A small masked image model, trained from scratch: trained on photos of plants, animals and fungi (iNaturalist).
Rows from block 2 of a small masked image model, named by matrix and row number. Rows with one number belong to one neuron. Each number is 128 + 24 x the weight over its row's rms, rounded and kept within 0 to 255. All counts start at 0. Numbers have three digits each. After the name is the row's rms in percent of the matrix's.
After each neuron's rows are labels from the 100 images, of 14848, where the neuron reaches its highest value: "colour at peak" is the nearest of a few named colours to the mean colour under the peak. Only what is clearly more common there than usual is listed. The data: photos of plants, animals and fungi (iNaturalist).
# fc1: MLP up (model.blocks.2.mlp.fc1.weight, 640x160), inputs 80-159
# fc2: MLP down (model.blocks.2.mlp.fc2.weight, 160x640, transposed), outputs 80-159

fc1.153 110:113146155115142116111136132134081146114107166174123133123146092125135147106130130127119139147140149133145092143146150085117116113155120125152108084106135127125102143123137127102151166137121112143103161125138168181110134149164083156123144109
fc2.153 107:137142117088129177141094129120099125137146119109147055147116156133124136125131127123151090130111202108193141138185091099155112121095145114090122148139118124125151120120145116149146106169133147149166160071132135109115114107151115105152096134
colour at peak: brown

fc1.473 086:146166156135140141123127117112105132138161158135121145096158108156146152146160093126152147116165169101149129149147129145089098141121151170166150147151105129176129151182146124151118168097104119097105137112121124138131127132099113118119098130
fc2.473 095:092089121155117109130121150083166123141139097156125092080134116092124124133123139130123167073114067111109149130112132101124130107100116155134131141137114157128146188135114120131107121103120098143121116104128161114176141109112070143128089153
colour at peak: cyan

fc1.377 107:148156132110183081161139181132133100098133127098113172189114130177132157121135122110131148134132097126141146105082152172147115177155115088159157100138133132089132161109093151139104149142118088128063146119150138151107125075126129158091144088
fc2.377 107:117132130123152147158076130117110121135113130113133220106128116122159166140127107153176130170156150144149144149081139125102120112098120106104154127145120124114126144117126134130117182117124130137148106114130121138120104079137173140083150095
colour at peak: grey

fc1.639 102:162136152163153175133179156170107128146139115088108117136106101169127189133122156102130150146107117086125154132135116141134135151077099160138115128129130144136128094122161167137126104155158156083150149146139107146118113094115150089145117124
fc2.639 103:130120119093131144121129127094170127182118157132147146140111088159163132133100169127123132098103138126166141153104142115156119139153134137133091145136151112118118090118121129145133139116140122111156134118105132135071180114109123155087127088
colour at peak: black

fc1.62 092:127146116133152162114150142196104132114103070190144095124156114158148160128133091131111175139148152157113124115102168161167124148121112092149165133150132123156120102102117169086106075159130142165141143144094095136156107124121120160172118098
fc2.62 078:082147121110077137156101124126115120131118136133121139101115117201091126134140088127104090111126168097144129116150088136106129121143118149116125143121096069107108123124132109138149125169126138118127157090143099088115145061107155097167109172
colour at peak: white; pink

fc1.89 099:132129103170117096101137140125126094097106126121130147106138085130108096126163127188158116121123094159151101152108129128143123112131118104113141136138114124116171126100156149141057101142136138108118106107080160111133091082168136131120139154
fc2.89 112:141125114148156127144115088161130099150133115145111146141143059167133167144140121137092153097138099144152154156099137101102100133164083137117143131143084077128123111125163110143094150164107158076109147085117114126142096136104123146133162111
colour at peak: black

fc1.87 100:107138169129130143169091126153143141070152128126118108143140135139132097136178168160117137145144124166131133151116137157105105136140119137146170149108075155132089186121149113094131101103150123131128152149100112121148096107117129090128176092
fc2.87 092:112125129135152134092175114138103138135077101136160124121140153124127123140133113101135116096111080153112110094092148113096182145090132117163142128165077126098152100145122074146081143098113121146121102118124143146153118150175097170185117173
colour at peak: black

fc1.371 103:159127105109128138159119159184131115159127127112093121175136098137125145101108129120141121118147156139075146154100115152111152121127110095126117113104103134112151123103142164091118174111108127107133124099105143098132132108107143124111127148
fc2.371 106:129147131131109123119109087075129114139145091131113173137129128107127132139132162114133122108149129176117141100094125114169155158175084129115138143156114138134148137115111105132121159187118115097139099100172119134139113147099117169121132168
colour at peak: green

fc1.616 099:132120095113148147156126124149111129122117124159081113131143103135081151145117117147130149118131151129125119100186121099147143130142102125147173119155081116154134144143117128141093132136138156117113115145165136146104123131121144120133130069
fc2.616 108:097093120167126069110148120097129115150152126135076190094138118118099113142129169135118149103158108113091162074079140108136164132100114129114106111153125098122082130130121116143106116126130084108108135139133163185099129111145089147126109150
colour at peak: blue

fc1.223 104:140158138145179100155164166169092161109151202120156147130147098144145145143146116144164132104098151118117119160130116096137091122157119120126116090122133108117094125154137120145091143117176126136144129122157164146120123128132144126136142103
fc2.223 113:157090125118122165143140118120139131103168133150118156151117158132141150136121102106137068120118154092139147135151101125148123139135166052099115135134141117114182112125117151150104149163135138126176141142116124143131127103109139125120112125
colour at peak: brown

fc1.500 104:083186084139107163105183121134108139128135148065101093144135119111127094132132131122126128110114141159131118162120165113144118079134121097145097107138090183160144139108147143094123103158149119146167107158104147140107103133146139091129180137
fc2.500 123:100100128151113108142149155123105130151145136129108188142141103128103168124140170121186118129126083087119127108124131095134161152090153147114139127109127117122106103118144125155137118100143082113141175059148086125097094149094111136111112119
colour at peak: red

fc1.461 101:175115105125134135120117108147136137147141126139142142121106134137143104170135145109091113149147082128111081156107124164100095139103126119161160143163119126114175142144145112122134112199124122120158124150088158154094097169134159106124153108
fc2.461 090:110135135104104130120111155120143128173110118157178152095117120158134149133124160129140109182199197139119121141171101168053110125132125143127155131079148141104111144126125137110112161069139145094129179105123174106104132140135175112099128113
colour at peak: pink

fc1.249 099:123114103125147160173125120154123133108111127120098123128121166159122148096149124132086156142133117099127158105110148159113143156124127079130104135138129133083127142147128180133126128172156161099131112130127140091166117151104169080140139096
fc2.249 124:173154158119150149192182105140136147174137132148154129126135128128119130110146115113155114082098151079144137133149103101123138117121157121128101131136141127115153072159131147141158075065150111142127150133084120153121120130125154128119118087
colour at peak: black

fc1.362 095:119085144160087117124124128128130114126120168139118104147131112140118169084139106093138154111152124133116113109161102160141119112140129153105122112120126102111083127145102136175118107091109120122114177104111197105163109148088125141113127120
fc2.362 096:071115137126156128129137161165143121065129125125101120113098163138136098129137169141134177137092153144107142147119180105106133176116102155185114128101123158099139183125131113129110151140127116140167130135140117140102143173111090174177150144
colour at peak: green

fc1.409 100:160122129100161107119172125117144137094100134123104150150165081113166139098161111171135111127139153166110127127130155122130150105148118083096097112143094156122152130069151174089115052132154105170167134124118125167101133112118148119145130103
fc2.409 110:128168120139151171114100095128061123144139144152137151145122133145151183136111075144086140131174102100158116177172107185122121108129126106140131094133134077139139103120160110137114125154104125148099125107091089162121139112104170101149105127
colour at peak: black

fc1.147 093:160124163090131168126090129131115141123074148189176071138103141112103136141144114122136143111138122121119108140151139128195134142121151098119117076126107151134089125149157128126112123137141125157149148138101075131151144120098143062140120134
fc2.147 111:137136110149146091149092097138086141140176114100144129107121141117101089125123151143120125159083106141147149184133107148104103143110097126131171139089147113119130161125131151142106108155127174143083124121125095103098098141163137158116154181
colour at peak: grey

fc1.225 095:137130122151131123151172094173104133154138099092110154151160118133122122124161140157122147150086133157119108080138119137130116170131091125117143118152149163145114152083111129096113126107158119140147143130117094188155128091124174126119137124
fc2.225 097:135149160144181112114138117059103145105123122116143140129135172122141148088138121164144129092120085139124134180137171099115137141119148093108106125083101146135132112136088129177144107167133104134121148123130126108140066139124115129109082142
colour at peak: black

fc1.129 091:146116100109143115125190109135137139116101127133108141138125127155169163116137135128140148101094099112116119115095116154134123098180116148107140138153115132137133109125171109129080167157176161129118131131093086128134132091088112130139184164
fc2.129 088:062096128098153094092151129185112137121100136109119122115136131156083146121139117125138148125106114140136126113116164150157160106088129143139096134099140140135072107119130140129153088095130184125111067143114101124124108118147117123163108105
colour at peak: white

fc1.286 098:182137117168148184118111119175138146131115112114079152122136081134117113131177143133105151112162120166150126120097066169088107127130124090125128104126129118181152148091149102094137107100143097121109151101137165129108082129161114107101162114
fc2.286 100:133166110134122154097163133171106114128114154121142117171114127149130168136142095129130109120170142094140143165157178143138102112179145074146101119166122155137169125120154137109121133141122126151149145132094105133139099104154178092130187177
colour at peak: white; pink

fc1.252 101:159117102136131125184119154180169137128073129134166073118147119138095125107142123153186098116154123098084126122153103123136139126113127120128112102166113096144110123073078133156143130135135135164124109124119193138125112103103110142122112085
fc2.252 095:127138151135127156128150139070096118147137155128135082139121160128148132130140136120151109160138177100152104059157137154126188154141111132122112128122147151120125143135140125167118121157123076139152146166132135172090093183115118165166121138
colour at peak: green; black

fc1.54 102:116122096164113107141139154174168111099132211124117141169154108172111139117140147130147155144075135155124119130123161123127147134127104097128125138118121103091117087086171137130121124068138139151112135082101088100128141090115146113146128166
fc2.54 094:165164132085105115136109126092119127169131130124162149129132125114156091142119134114102064111107119151130162162137105095140095121126137133102137131088117114130131112129121109143137083135129163083098147135163125160105105136124087118085138129
colour at peak: white

fc1.428 098:161146129110128127102095112088126139125129140160117110110159122126159139116152128132159141122138143126121111118124123127155110135087068155142146059123080126121138156135111111125073093117133156107094168116093132147169138115159100098126117066
fc2.428 082:095151109128156113102111177165089142137139146094106106089113089178134120124145124121133141096117158158134107154133152130095123105104138114142120135116127132130098133121120107141120101114126189089131112085163135161103125125099113167136199135
colour at peak: cyan; blue

fc1.376 098:147144106119109139175140114134148134108112135146099054110139111097172118136166137151099150116136157132133140116147101168099125093127106110120169129148089092136137155121167111087134108134149133169129178100089112105133123114114151135115116134
fc2.376 104:137129114114128151166087108102169114127159160125145114115108116165114090129133096138130109129149188166130122145143142122156072148172120129108138136146130099132136102127131116132158158166143142143129177093125144070105116123133123137104140131
colour at peak: pink

fc1.565 096:116109118099142096149128120147118134133132077133085083168114126132190161142140124176132159101100169163103138125125152114071107114160097164143151116121105104124086130097114105133096147138131116129147162071140111117161111120096163146145130115
fc2.565 097:110150131125130141123134176127113126120128124116145145139131107126126167126137129137144106152166095119163100158119172130132102105122098123105120139127126122118192104112115119120092159147140119096146199152137136093164113105148153135135147116
colour at peak: green

fc1.143 103:157114133124117143104132104139117096151128126144110139139177146143128100076128124142146126097112121135106075054162126115129147143171125141131146136186094143150141134108177145140123142122161133145119132090094110167154108115170101179132116113
fc2.143 103:099138137136144162080149114101115135184115148132143175164103146130117135130138149103113151124168144116162083082170130151134123140146142133095120116135116147143086112132129105116114119149123106173166118116126142177159150132059129094150165098
colour at peak: cyan

fc1.1 092:178167135136139129130143115157096139138100096183114108137168121118167135152158109151099091118152152108108123117130108115135142105186081128194096163145128130141099100123128169123089138164127157134112184135103092166113142118094108096163150124
fc2.1 085:118078122120123147102123115149149133123110067114134087131118135188103105128151112094104136143129139160116121109120121136134159132132146158125125132123133132133126122138140134115115121174123173139125112155119095146127133128104064135147126133
colour at peak: white

fc1.85 089:144149129132123150136106124155130107117105120148078132107150118102117147137144072145085089095167141099116111092147131121110124141114141149138118126142142121112133139115102161138126140164114144112065143137125166135120150109129097096143147111
fc2.85 087:094169126144134122084143130140141135129091129145091085087127118116113114135131125143099142096095148161103124138108119152140157132149156129154134137143103152106113162152111128090127086192129136155125101118097099111144179115107092089151098123
colour at peak: cyan

fc1.302 103:136166118156154119184198134162099119178149153122095145147118145174103163100172147117156144122105098109128143117143099113127142137156098110171123140125135076119138141148092111139142124097124131117126133181130133133133158120137100167111133154
fc2.302 098:106119133048121155142089130127074125141144146125152137118117067140134133110130137128158105121100120149165144166133116097065125090129118107126143134146141138137142109125128116145150102086140093134120124154098126135081118145172117147129201109
colour at peak: grey

fc1.620 097:104161121168129173113105105123168107094140132153101108084114117158137142137136115143138102122129117133109130093146129126128126147093089157106126094129086141084149127140132119150074067162145116076122135102107154103135106112104088148114139077
fc2.620 097:119180134135142124141137136163094149164112142131039132173126133142110128144150137123099193075108124116112136126115151082096192152115151142165115146095127110134066117131141140120144115110125167119139119122141079167122153118133096138140103143
colour at peak: blue; cyan

fc1.615 091:120174153117167167134131149131134160115091152075161131155106153158132089167153122114088141115072105153148151127146164170113096115124119085125160124103093179144121103129156136145127118103136131133147089139125119141145098131139145100150098153
fc2.615 096:077119124158141130060171128155140122117165116130083145135103139151113085139122142130151097118096191132132136108118132101163152126151131143158146111166111151128156157123141104111107113194150123155182113108123136147144133143080157102164146107
colour at peak: red

fc1.229 090:137159101156122143141136130116135119140105133121127115115131072144107164148114127149137132109126064105124122109180120099097157092103137138188141127143140132120154112129171133098123104094155128098089154121092155146163119113124150136149162085
fc2.229 082:076142120137112138091152126172139109103111150126127116176130100172119101149143134118131162167142170156184119172143198147137144133143124090100146104172115108125135182124148140090116133117130182129111132148090092115126112126112199130114164143
colour at peak: cyan; black