Rows from block 4 of a small masked image model, named by matrix and row number. Rows with one number belong to one neuron. Each number is 128 + 24 x the weight over its row's rms, rounded and kept within 0 to 255. All counts start at 0. Numbers have three digits each.
After each neuron's rows are labels from the 100 images, of 14848, where the neuron reaches its highest value: "top examples" is what is common among them. Only what is clearly more common there than usual is listed. The data: photos of plants, animals and fungi (iNaturalist). In brackets: how many of the 100.
# fc1: MLP up (model.blocks.4.mlp.fc1.weight, 640x160), inputs 0-79
# fc2: MLP down (model.blocks.4.mlp.fc2.weight, 160x640, transposed), outputs 0-79

fc1.227:124141119116172125132138062155092120117144117099098159168147125111141130133105132173165105116141130123127113113081103105134122121158138098096108112125153109120138103121114099130125143147097145135164122112118085131112104119110144123147098138
fc2.227:142157150134135111144141117125147136141124181133153132139129127120148117106142159116108130118124207123126105125112158130097116132117137138100144108132110134118139138129129162112159097120136142120131097111118098115101126100108105127081110148
top examples: phylum Arthropoda (89); class Insecta (87); order Diptera (25)

fc1.76:187078157137149095122117123082122135136095170122136092159086124109122122154134136123162171122129139139113138132133144121087111109100103134087120146086158129126143134125088112140096077158106173132080100119169138171132138105145118129148152175
fc2.76:134111149144100107164155119156130129076126089119098144126147098161122129153131165098178132126134131128113132145132112168142138118152103107098092123049150133162133127131149071158174083109125124105130129116141130111079095150118140136077128119
top examples: phylum Chordata (92); class Aves (90); order Passeriformes (64)

fc1.585:105125132100142196126145129102133147131124150161107118114092187106125130159171102130104128180113118139141100168157162154154158120118129138159128174118122161139136111117149102155131136101099158129104130120174178130100150101136128138146093106
fc2.585:112084173113111141168133120156132134150137147096108159133101066110127132130134128168135111150142142132130128108104101059138151137133135117114129128124131133115113146161139176169161158130154116146161122149082112119147109067140162120104210147
top examples: class Mammalia (25)

fc1.466:154134105102149144102151154133076080120098148148123160128069105099102144120134123129156154120140116141104116101095116147126163121104120097123122159127147177155145107132136097123127085182115132140132099117117157118120157155132131072116129148
fc2.466:151059139185100089153116147134132124109115146093142141168122128157165099137099117100146139112124115113159111133117087177127118173141141142120133100108123140127137157124115128142130087108151104174150142141097137135137134155133109113147126136
top examples: kingdom Plantae (28); phylum Tracheophyta (28); class Magnoliopsida (25)

fc1.4:128154107108118147181101056100096089095084137110114112110137144096133153129107142120150121107145160146134130091099147144133101122138121124116090146184131112109138101155099095173131191132165155153130149112142157131119133148149117114118123127
fc2.4:110137136124148113148105163077123116127131106153153131118101185166115100157097147141112135131128166138093131174168102121119103130144141152111101126142102117137128138117104137102093150118111131122121087126104065150118133165117117107165097168
top examples: class Insecta (66); phylum Arthropoda (66)

fc1.450:122098148071110101131174117079112111132141126152144096147159120116168165120133129164066146148104145157136137137154125154092136132073146137087122120100113139128126120103112093114109122119155130128100129134150107124118145089121094163130171129
fc2.450:101099140080117137149142129128121120164163107110132137152138084075118127161130120104119120117133140135131123122139110200157147128144083119096066125106157143165134098132143122116150152150159118094160113126080154120109126113125127125142185088
top examples: phylum Chordata (94); class Aves (93); order Passeriformes (66)

fc1.559:099105092129139123049144122180107103107123117113095132114098162137152123128160103126164137091150156141094094120116093117137152160160152087146144092165141141139165116099135125112118119141117153161141140159134119146109144137186083155131145113
fc2.559:146125192163122137082130159123129118084141153144134110137171117154083126143130120146143131122129123142134136166160117114182153115089168125152193124142145107145136110115154162084098080124098128116122105126140144108120123082156143131112123110
top examples: phylum Arthropoda (64); class Insecta (62)

fc1.465:146131096098157168081089146122125112171119155109156151111121105115164149140144145069154115145121113122117132055155127147155144160126126076114104121130135114133146108127106131129113136117129135142124123103099147176089158118111117137106184134
fc2.465:107159120147128121122073128124125122196132152102112149135168132192142121158124135130100146151128175131116145099164101099142135134098161132158163149143132157159123112133165121164120118113074132095096124155147116141124142086160148119106147124
top examples: order Passeriformes (53)

fc1.632:114108168130128111061148136144125125116081097134142105111116133101117160133156162153155124129105143119117138110108141076165158098113091096105117135085134145140121130143131146099115094135162131102125143106134136124081141108107139096138083135
fc2.632:151114080119125121147131113119128139157151095123075139125170121104104130143129140126140134122135116116142134144101147187133114117116123190145129108159101120142122112132162076122202139112131119156151134112145149127134137137150109111095164103
top examples: phylum Tracheophyta (27); kingdom Plantae (27)

fc1.157:147134160103157110130084111089133129162141113154111118113135132143131120148130151114140107114129156128099127151096147129144137110077110167177106179112125142104184124186099175108146192102140140104122151112127156127117158115136148112132162159
fc2.157:149164144166124123148155118157137125139104161126158137129133167135109136107154089155097123113135134147134136147112093107131104128121135090152050182141133140140150136118139138152066073146139125131136108140140069120108108131075116086157105114
top examples: phylum Tracheophyta (27); kingdom Plantae (27)

fc1.598:107151137110138125120149075139092112107145109157103128138138139135100148141155152142119125159144151139154133113151098088132111124155157127113147118112115124123137146144134143154142109112122144093118137074132138144159132125161126124132128182
fc2.598:147143185135112148168114132112128146102110120168158133117139156124148133117145137156121129125120121146141123135129130142138133129126123122123121089147128112095113123145105137153109121135140136137134117085186066117142107139155109124062101163
top examples: phylum Arthropoda (78); class Insecta (74)

fc1.616:129127159121142135144120123109143128132132172120129098150124154188149117122182153124098129096143124156070079140128096145075144121138139127143135174147114101138140101120103095103102174120122145126144158117164141123130112129101136143134126128
fc2.616:116125127169119127132144144110159151118133132160187130134097129174151157103129136151159121136129154136139125167139151167157137131134150140115169115113111106151121126097122134113112037136152123111138139158135163110153139111101150134185102106
top examples: class Mammalia (28)

fc1.146:084099137129109119101109173119118172089114107136157113124115151118136090160106129166139137142115139127138119176142132111164142149198135137148128122080135133154111137149093104123120101098125116157141178137145136121111159125133114157165156131
fc2.146:144079110125126107097158132147135123130139126157116132124132099095102100134114139100113083147131125112135116115139096155135123124094152153107132132148145124120124143103163159163202174145142130129144114135105144086096112118087149137147140132
top examples: phylum Tracheophyta (28); kingdom Plantae (28)

fc1.392:126168096133136162093175118120134116116159110133102131109094153114114083150118110140128148113109192138106138131130106138124160150088167117119072112161110170139107137118100139118111128128109142088151139111190107156120113148199093130136171141
fc2.392:147125144073113111113125202121118125155144122134128102127059156130169131133138131142120137116117142143134133095161111075132145152131138167125089137133167129137129108136163157175089142134136132155166128115131107147129114157127119124123135135
top examples: order Passeriformes (53)

fc1.560:162114149149109140129179107188131128150115143143117132156120112089109121158115137134179128149094151110087125160100138152139112167141118121136108139070132156166164118115133106108106127121142143132143122052135146142144111100146109147112163187
fc2.560:118136135103134132169121102087115143106124079113134122132116139145168130118140113156135143148124179130077145127142121117097119127068087113105140111105132106149119123140110137105089194124149128180110169121128080162126121110141125125064122138
top examples: phylum Arthropoda (83); class Insecta (79)

fc1.121:168098056099114131100148151135128144148117135171136133138134133131116133165125131092096161120125189180093132116158148136080146105120065128102114130138114125077132084125112104138103137131121135107086147139122133135085137133151123144100163117
fc2.121:140128152106125154122154119115117110190130108121191130130122110093100109132107077118117151131122111136138118130123089087158143120163106146131132125113138133141132139108106159128146166115118146081128106125127095114143118109162121132148133136
top examples: class Aves (89); order Passeriformes (62)

fc1.203:165113123121127169127119115125088127111124150131149122135082135109126135129085113104132123121099123182110142169185164099124135100093163128136141144161104125133156075110108141140092089126156178156085126131170132144127132131126115173109092130
fc2.203:080121122143128140166084124170116133072111184090093200126086101105113120152120091136118126148128191124168136138109104089128134124092118163151158124106147143123119172193092116118128145122118118134107146110112114157133119150086137131138138131
top examples: phylum Chordata (94); class Aves (93); order Passeriformes (63)

fc1.8:140146163109141113148067119118142114098118160125119169137135121115131123165133115119148120105153170150129149146159121127072125148154101095154118130153155163141136147129051111171155097106141126122102113118119176130135113102161126137153121162
fc2.8:150168126107118108116121146124126133158149129143101145121112123114163124135115121112132129133145142128128132152093122125137142133136157125172101132139174148177134121129095117188090136131132121142158133111181157108121109143137146126103070138
top examples: order Passeriformes (52)

fc1.555:136113123149122159122158054124125120112127118070155079141087134126141119132172145129126156096147132131096123196129126111145144114129109109117101093113126141106144089152118089120109138146124121117162154101158131134088116109137120119113109175
fc2.555:122151126125121107127143127123133124105140156137130111109078130109155123093140115117071153147109138117130122081147154133112134114117112163118139111144087106141135137137127167100162110088106116124135099126118084096098128092075128130068154108
top examples: phylum Tracheophyta (30); kingdom Plantae (30); class Magnoliopsida (27)

fc1.201:117096120115160108124144133106098094111108124111150099125141118122100145156182113154143195109107158168126095125104137106146195143108115108112137167148121136131141117130146142156135151132159169154120129127134130119099182100122101140112131110
fc2.201:090155129118163115084171130088126149118129131160115091104118171156146141092113137113120144163151152127104124137170168171151066093100128140138129152165092124136131129101165173133167068115131121165119130135116120136087155081081149111118132092
top examples: order Lepidoptera (31); class Mammalia (25)

fc1.94:144121119120171136165143152133095133197110156109129145132149145074104124132123124107124120118125125149126145143094146143171121138124161138116118144136083114083132132137107169152131122146119126125090140109164146125065085106162134138103097183
fc2.94:121115097152128115168122121120124131103124151111094192105157147151117123137149113150140090156135102108152143131114085128099110114139116117165117117158086130118121145132159080084160121127114114118129131139112142121150138117113134127168103119
top examples: order Lepidoptera (32)

fc1.38:141142199105191112126164120154080119129135139132117097097163123111197145153132115136108162112094135100085124172102128152134105109118127132117119131147132135107130081143099127174152127141116097133098139133079151140130121128153130113109165143
fc2.38:169129083116119124119109149164128123058112107139090132138115090099170093122112171093158135116143123113150140108120128136056104153191132147146143090172171146122119150107157111115100131130146120134153134115139116161149152158100119130138101099
top examples: class Insecta (76); phylum Arthropoda (76); order Lepidoptera (40)

fc1.185:125118101162113129163155111157117129128134146178138073137128121168134130123140126128123133111152160124138158152183105147089091137098144098117193108138113122137129108130095127125126130118079142159120152109118151130091163112123121170133181147
fc2.185:127153129114129105115097158083128117164124161105142163126127167149128135154122155128117138148133107152124132113139130067139153134158088180115113161140140136138134142156130113134098122146174125144113094150163080114182103179104134116147119116
top examples: order Passeriformes (52)

fc1.79:155141123136124120113100088154098125118106141097120131143134079108134145136172144092109135119133135099114115126074128150107140098122116089091149117156150129125138105184090138118073128140119151112090120153130136167132105109154132095131147163
fc2.79:137047128146127066129136158134122126132117178149114105144129110175123108128117091114126117112127159129149110121197142092140114135122145173125152119146156118160133165104202149142201121088133136132094115141139128132089134091100116133138150116
top examples: phylum Tracheophyta (31); kingdom Plantae (31); class Magnoliopsida (29)

fc1.603:185103142147107111148160112108100135109155171120153156099159092097168159097092111122102122145138115144130143134123107146138169126102151117111163141173109117133162135135066159144122132150092135141123127155166140118092138124153123163128087139
fc2.603:137115112208141068104182101116143152131140122151111108129121099146102157109108120186156101137137165155131103127122163097121142119167122172101167122107145120115107117127122103149149141103161131132118145136128138150150138162087130128156145146
top examples: phylum Chordata (94); class Aves (93); order Passeriformes (61)

fc1.276:151150137159111137118080102193148084135112121135152104133163124179121117123138139093141121100167113122133113153068177129090122146115133115143145161088098129101161119144137098123183093163141123182098129151105138126135154104066119151107126145
fc2.276:124134137088118110157168151157108141140137129104088115150060114103148143123154107154086133121125105135101126107154135176120126121121097139113108126149121109157127110140169156164117181106149116109183127104117107132119096132088130116083231139
top examples: class Insecta (69); phylum Arthropoda (69); order Lepidoptera (44); family: Nymphalidae (27)

fc1.540:139112125160128119109107115134153113090138154177158124117152109138121177139136170098098161111114129168140140095149097126092181131091158096135117162116109119179139136140120129160163114117147153136120138127172103127157157152117109158157150130
fc2.540:118136112187131118126138085114118132142131127092108108133111127156113142121134140136143114137129144151130107174127155131124140124139125160121162122097109103156128118098132093098132110096118112131179125150108090111135128124130147121111160073
top examples: phylum Chordata (92)

fc1.145:152148142138125137119093123150154126123109113141113155127172092111133152113142167096123128090125176142106115127163127145145140123083129161125113104128129175105136134115150143111176112105131130051106117160112203129112113114103109128089176124
fc2.145:068141154141121151151093183090133132135157154131162116127086136148160116134160153118120201134117124128122117122145167113134100133146134122124129139116107114180124127155133116126129079095157120111122118142109103091172139095110121128152070143
top examples: order Lepidoptera (32)

fc1.377:115166136075158152115103141133109123146121114141107115111150104104134118123159126120168149166127108149149156154149135086110163108113146167120060160084121096105124130156156146128100113109102100125103114164164119138138130124114117115120144133
fc2.377:109100158136116132157121136126146126126141127151132122158124110129073076134100116078122125083115167132151110127131104147143097148104153131134135119147134116153115132076109131126108173101144130087132122114103119124118109164153137120127125157
top examples: class Aves (84)

fc1.207:068138160097133129117155167164130131127144116132122098110113133120138128137126110112135138154137146107101128125126108156125139146149165112154133089114138106131125142184084137132172111122153131137117167108149108147101125148152117146109129137
fc2.207:103096155120133103132143149111126146166141144154127130131106146099134143131140087131091116142146142132156125090129141139124154121082122100128117118158109133118129149104159131096123142128109122127138114120133136121121146120108145115155153127
top examples: phylum Arthropoda (74); class Insecta (72)

fc1.40:187148078123117131146095113177132141134130137097098156147151128137133140124126159140149152118127123151112113122121133127097133085122163147157099135139142135150119103169099105161150092175122127161119119092081141191129152138129102123160107149
fc2.40:114135152134138130137151106152118123141118161158144139146184144131133134124115135148111141099124156122129115131146124196147117120096135119107119133156111148154119154104137149149178111133196131102114138105158114142086107171144097135152135144
top examples: phylum Tracheophyta (27); kingdom Plantae (27)

fc1.550:110160156068138125102139084120160111084148099134102112114081125147155140139138137155135143127133166141111095087098159175119116138160132152120110128077111099097130120160108130125158100135155112095115118109129135090122141122104114102110129119
fc2.550:102127144161115175144139141138131144116134123107144113136120139121102112130150084114132137126134073139149118134125117149168146132129110091141129121145112113114122139138150155081151176161156122140179110120113140119138127121159115135157197141
top examples: order Lepidoptera (38)

fc1.574:147147109140106163131137130112090117120061139164132095114129102107118132161198177103084166138078139154126125129105155174096170150123136111113135161114102155115163134145123106151146142141098140151072125104165114125136122119111082158132123134
fc2.574:087078101128135101079161121080118138141117129147115093153058125156134127134140118125118193148144141133110121142165116105156132095102123113117134161133110157140130125153125171142107100152164145148089111114134138133121129109107127125103161119
top examples: class Mammalia (27)

fc1.196:152125167129118187127066144158119130122155132145113148119152120125141133145125111118075139087134116126090132118170124125094119155120154110131149150144121139142136090110125117107156114141125141092140175125128169104124157124135132155119159150
fc2.196:162113110154128060154080094105129128119103108122116094111119133151160107128134135141134107137123163123131129139106173142088114131097162136150117112154120134117118150100134173109122096119160112166131117147108177103128153116084105137125164134
top examples: order Passeriformes (51)

fc1.410:121096126088124167118118109141122108132144123122126100131125128161147162150137123171136091124133171134134119158129142109114143081129115129139171139090085105120140115149169145132085151144116127132096127133122166176096173092101137127106127126
fc2.410:105102183142126117177143094097130144118120126119138152136078098120152117120133162117127161131126110123144119098110094159145134132167104090109065116113154157142121163142096100137133108151183130124145138119116118117162120152121119130175117105
top examples: phylum Tracheophyta (26); kingdom Plantae (26)

fc1.319:152125088089141177073082149117136148155132086109126079150137121120138144144152122149118141121144138134144123182127128096149116117131130122154126165094137152128128093143130089138128061126122130150117131134156123138116165163092119110169150129
fc2.319:122116167159141094134176141127139127117121161125103123117151119093162147110133105097122094115133144134132099143153181167109116120142143096100139141136103095116144126118171183141137111117132108143106131123111133118131125146093101120070124137
top examples: phylum Arthropoda (64); class Insecta (59); order Lepidoptera (44)

fc1.367:129148093093135126162113137123123144128121178122187114135078125162159110147137129097132127139112156145155100074148128152088152145094171087127148108183096117126131101129097148137131099165135131095045111166151122124117118121122126127148153160
fc2.367:129164189158132170118148117140119125149123135100072095122142150172092122135121124143137124123128120129124132145113136137169131139089135156173156110098098128124121125145139130142218151113103127171137146131086155135121118100146128127111171164
top examples: phylum Chordata (92); class Aves (91); order Passeriformes (55)

fc1.304:185141172140158151129143109133131115107130123087126101194135105093169082158128124117177152151132145159118135153110094111150125103080110105154104158115130115128142102106113115119122140137137133100103115146118143141123156169116097139107197164
fc2.304:173133149104102146099135172097140121164119167215165124112144166151120121117110111114083131124122097139103104129117126198142134104151131155111109123184107128142138143141118163125149127138114120117163134136130105083154145101143137120123097137
top examples: order Passeriformes (52)

fc1.614:158088130149114127121151139124130118171134164184137111106099155131103145143118122119143156121122140153138143142115138113149118163155140140142151143112098121139156155119111144150157136115153116163123118112118157115089123116147121132147161114
fc2.614:160096142092099132121146114073127126136128101114112135107131087094142138132130093130154134139137117131098135135114125052115139128139107089126110138150138131105131135125099128115167086114180124115147100126090206119155155109144130117103076138
top examples: phylum Tracheophyta (33); kingdom Plantae (33)

fc1.369:104157114146142127109120133098104104125133159089131101152120158119143114137130098136126197103131139146156090066120118129104143118142146126058096120094172153129199133115122083132117071161102124139156132150124157106113116127168114135128102146
fc2.369:170138125130118092114145102109160120097108140110140121150156097112131133125152163118151126130106107136066123112169160127120141136142118077089111133151132125159135123121117189107119095095169120185132115128066123104110100077120143112113114110
top examples: class Insecta (73); phylum Arthropoda (73); order Lepidoptera (37)

fc1.55:130140176113136086098137059119125102125126165157133130089102133158174160144142141123078143087126138141160117159141144154136128130177128131134127164116116127113145108157089143135156112112152141104120104109123145123097115166112089114108086115
fc2.55:152140167120123115121139102140125117128138123174138141109152132193130124145132124119111144156135141136154133155109177172165134112128138161132133129139115118087137105168109130092137148140141127097113127131113130109114137153096113134123080119
top examples: class Mammalia (25)

fc1.268:119118151154123126107161156177117134089166141043101112175126155103124161138123123144160155110127128130161131182142085141105119108120137155103154134113130127130128091164089101105147121141128143135142112104124148099117121159136144100123182150
fc2.268:145148062149104096129158126107131119156123193180122120101114124154138140119160161159112152113133155134083128070154126131151115136094130106135124105128098151168112141106111108158110139124123123120123145109123137099136128090140131129163124134
top examples: order Passeriformes (53)

fc1.234:173150091106119079110129129117127130106102115149098124134150104127126127121146108057077146135126161124119142120124117148144151151121173097124126108133151142139153142141108152141146141147153127120087176138162129172127133129150084146120116130
fc2.234:184107165097133115156109187147128130119162102166131130122153127109139135122123143098143131128141116131130142081118122126166133122137145160151061127124159125128116135134111159147158123116174124109139115129130152121121071107168126137161077104
top examples: order Passeriformes (57)

fc1.194:126154142098109144116089097163144136138143145140129069154132084145099141150160113101119107127132127146132144066124136074115107092089089089142107146094151139108115170140155171129155139167116155102141115105124134152146135123131108138140162123
fc2.194:125121105110137148133108128140114130115119139180128118127088118144148159115164109160123139114130170121142111197086155121126149114150086175138147141145115124130119120142120108136111141122141134118139099121145090078177132146141120114157149118
top examples: order Lepidoptera (32)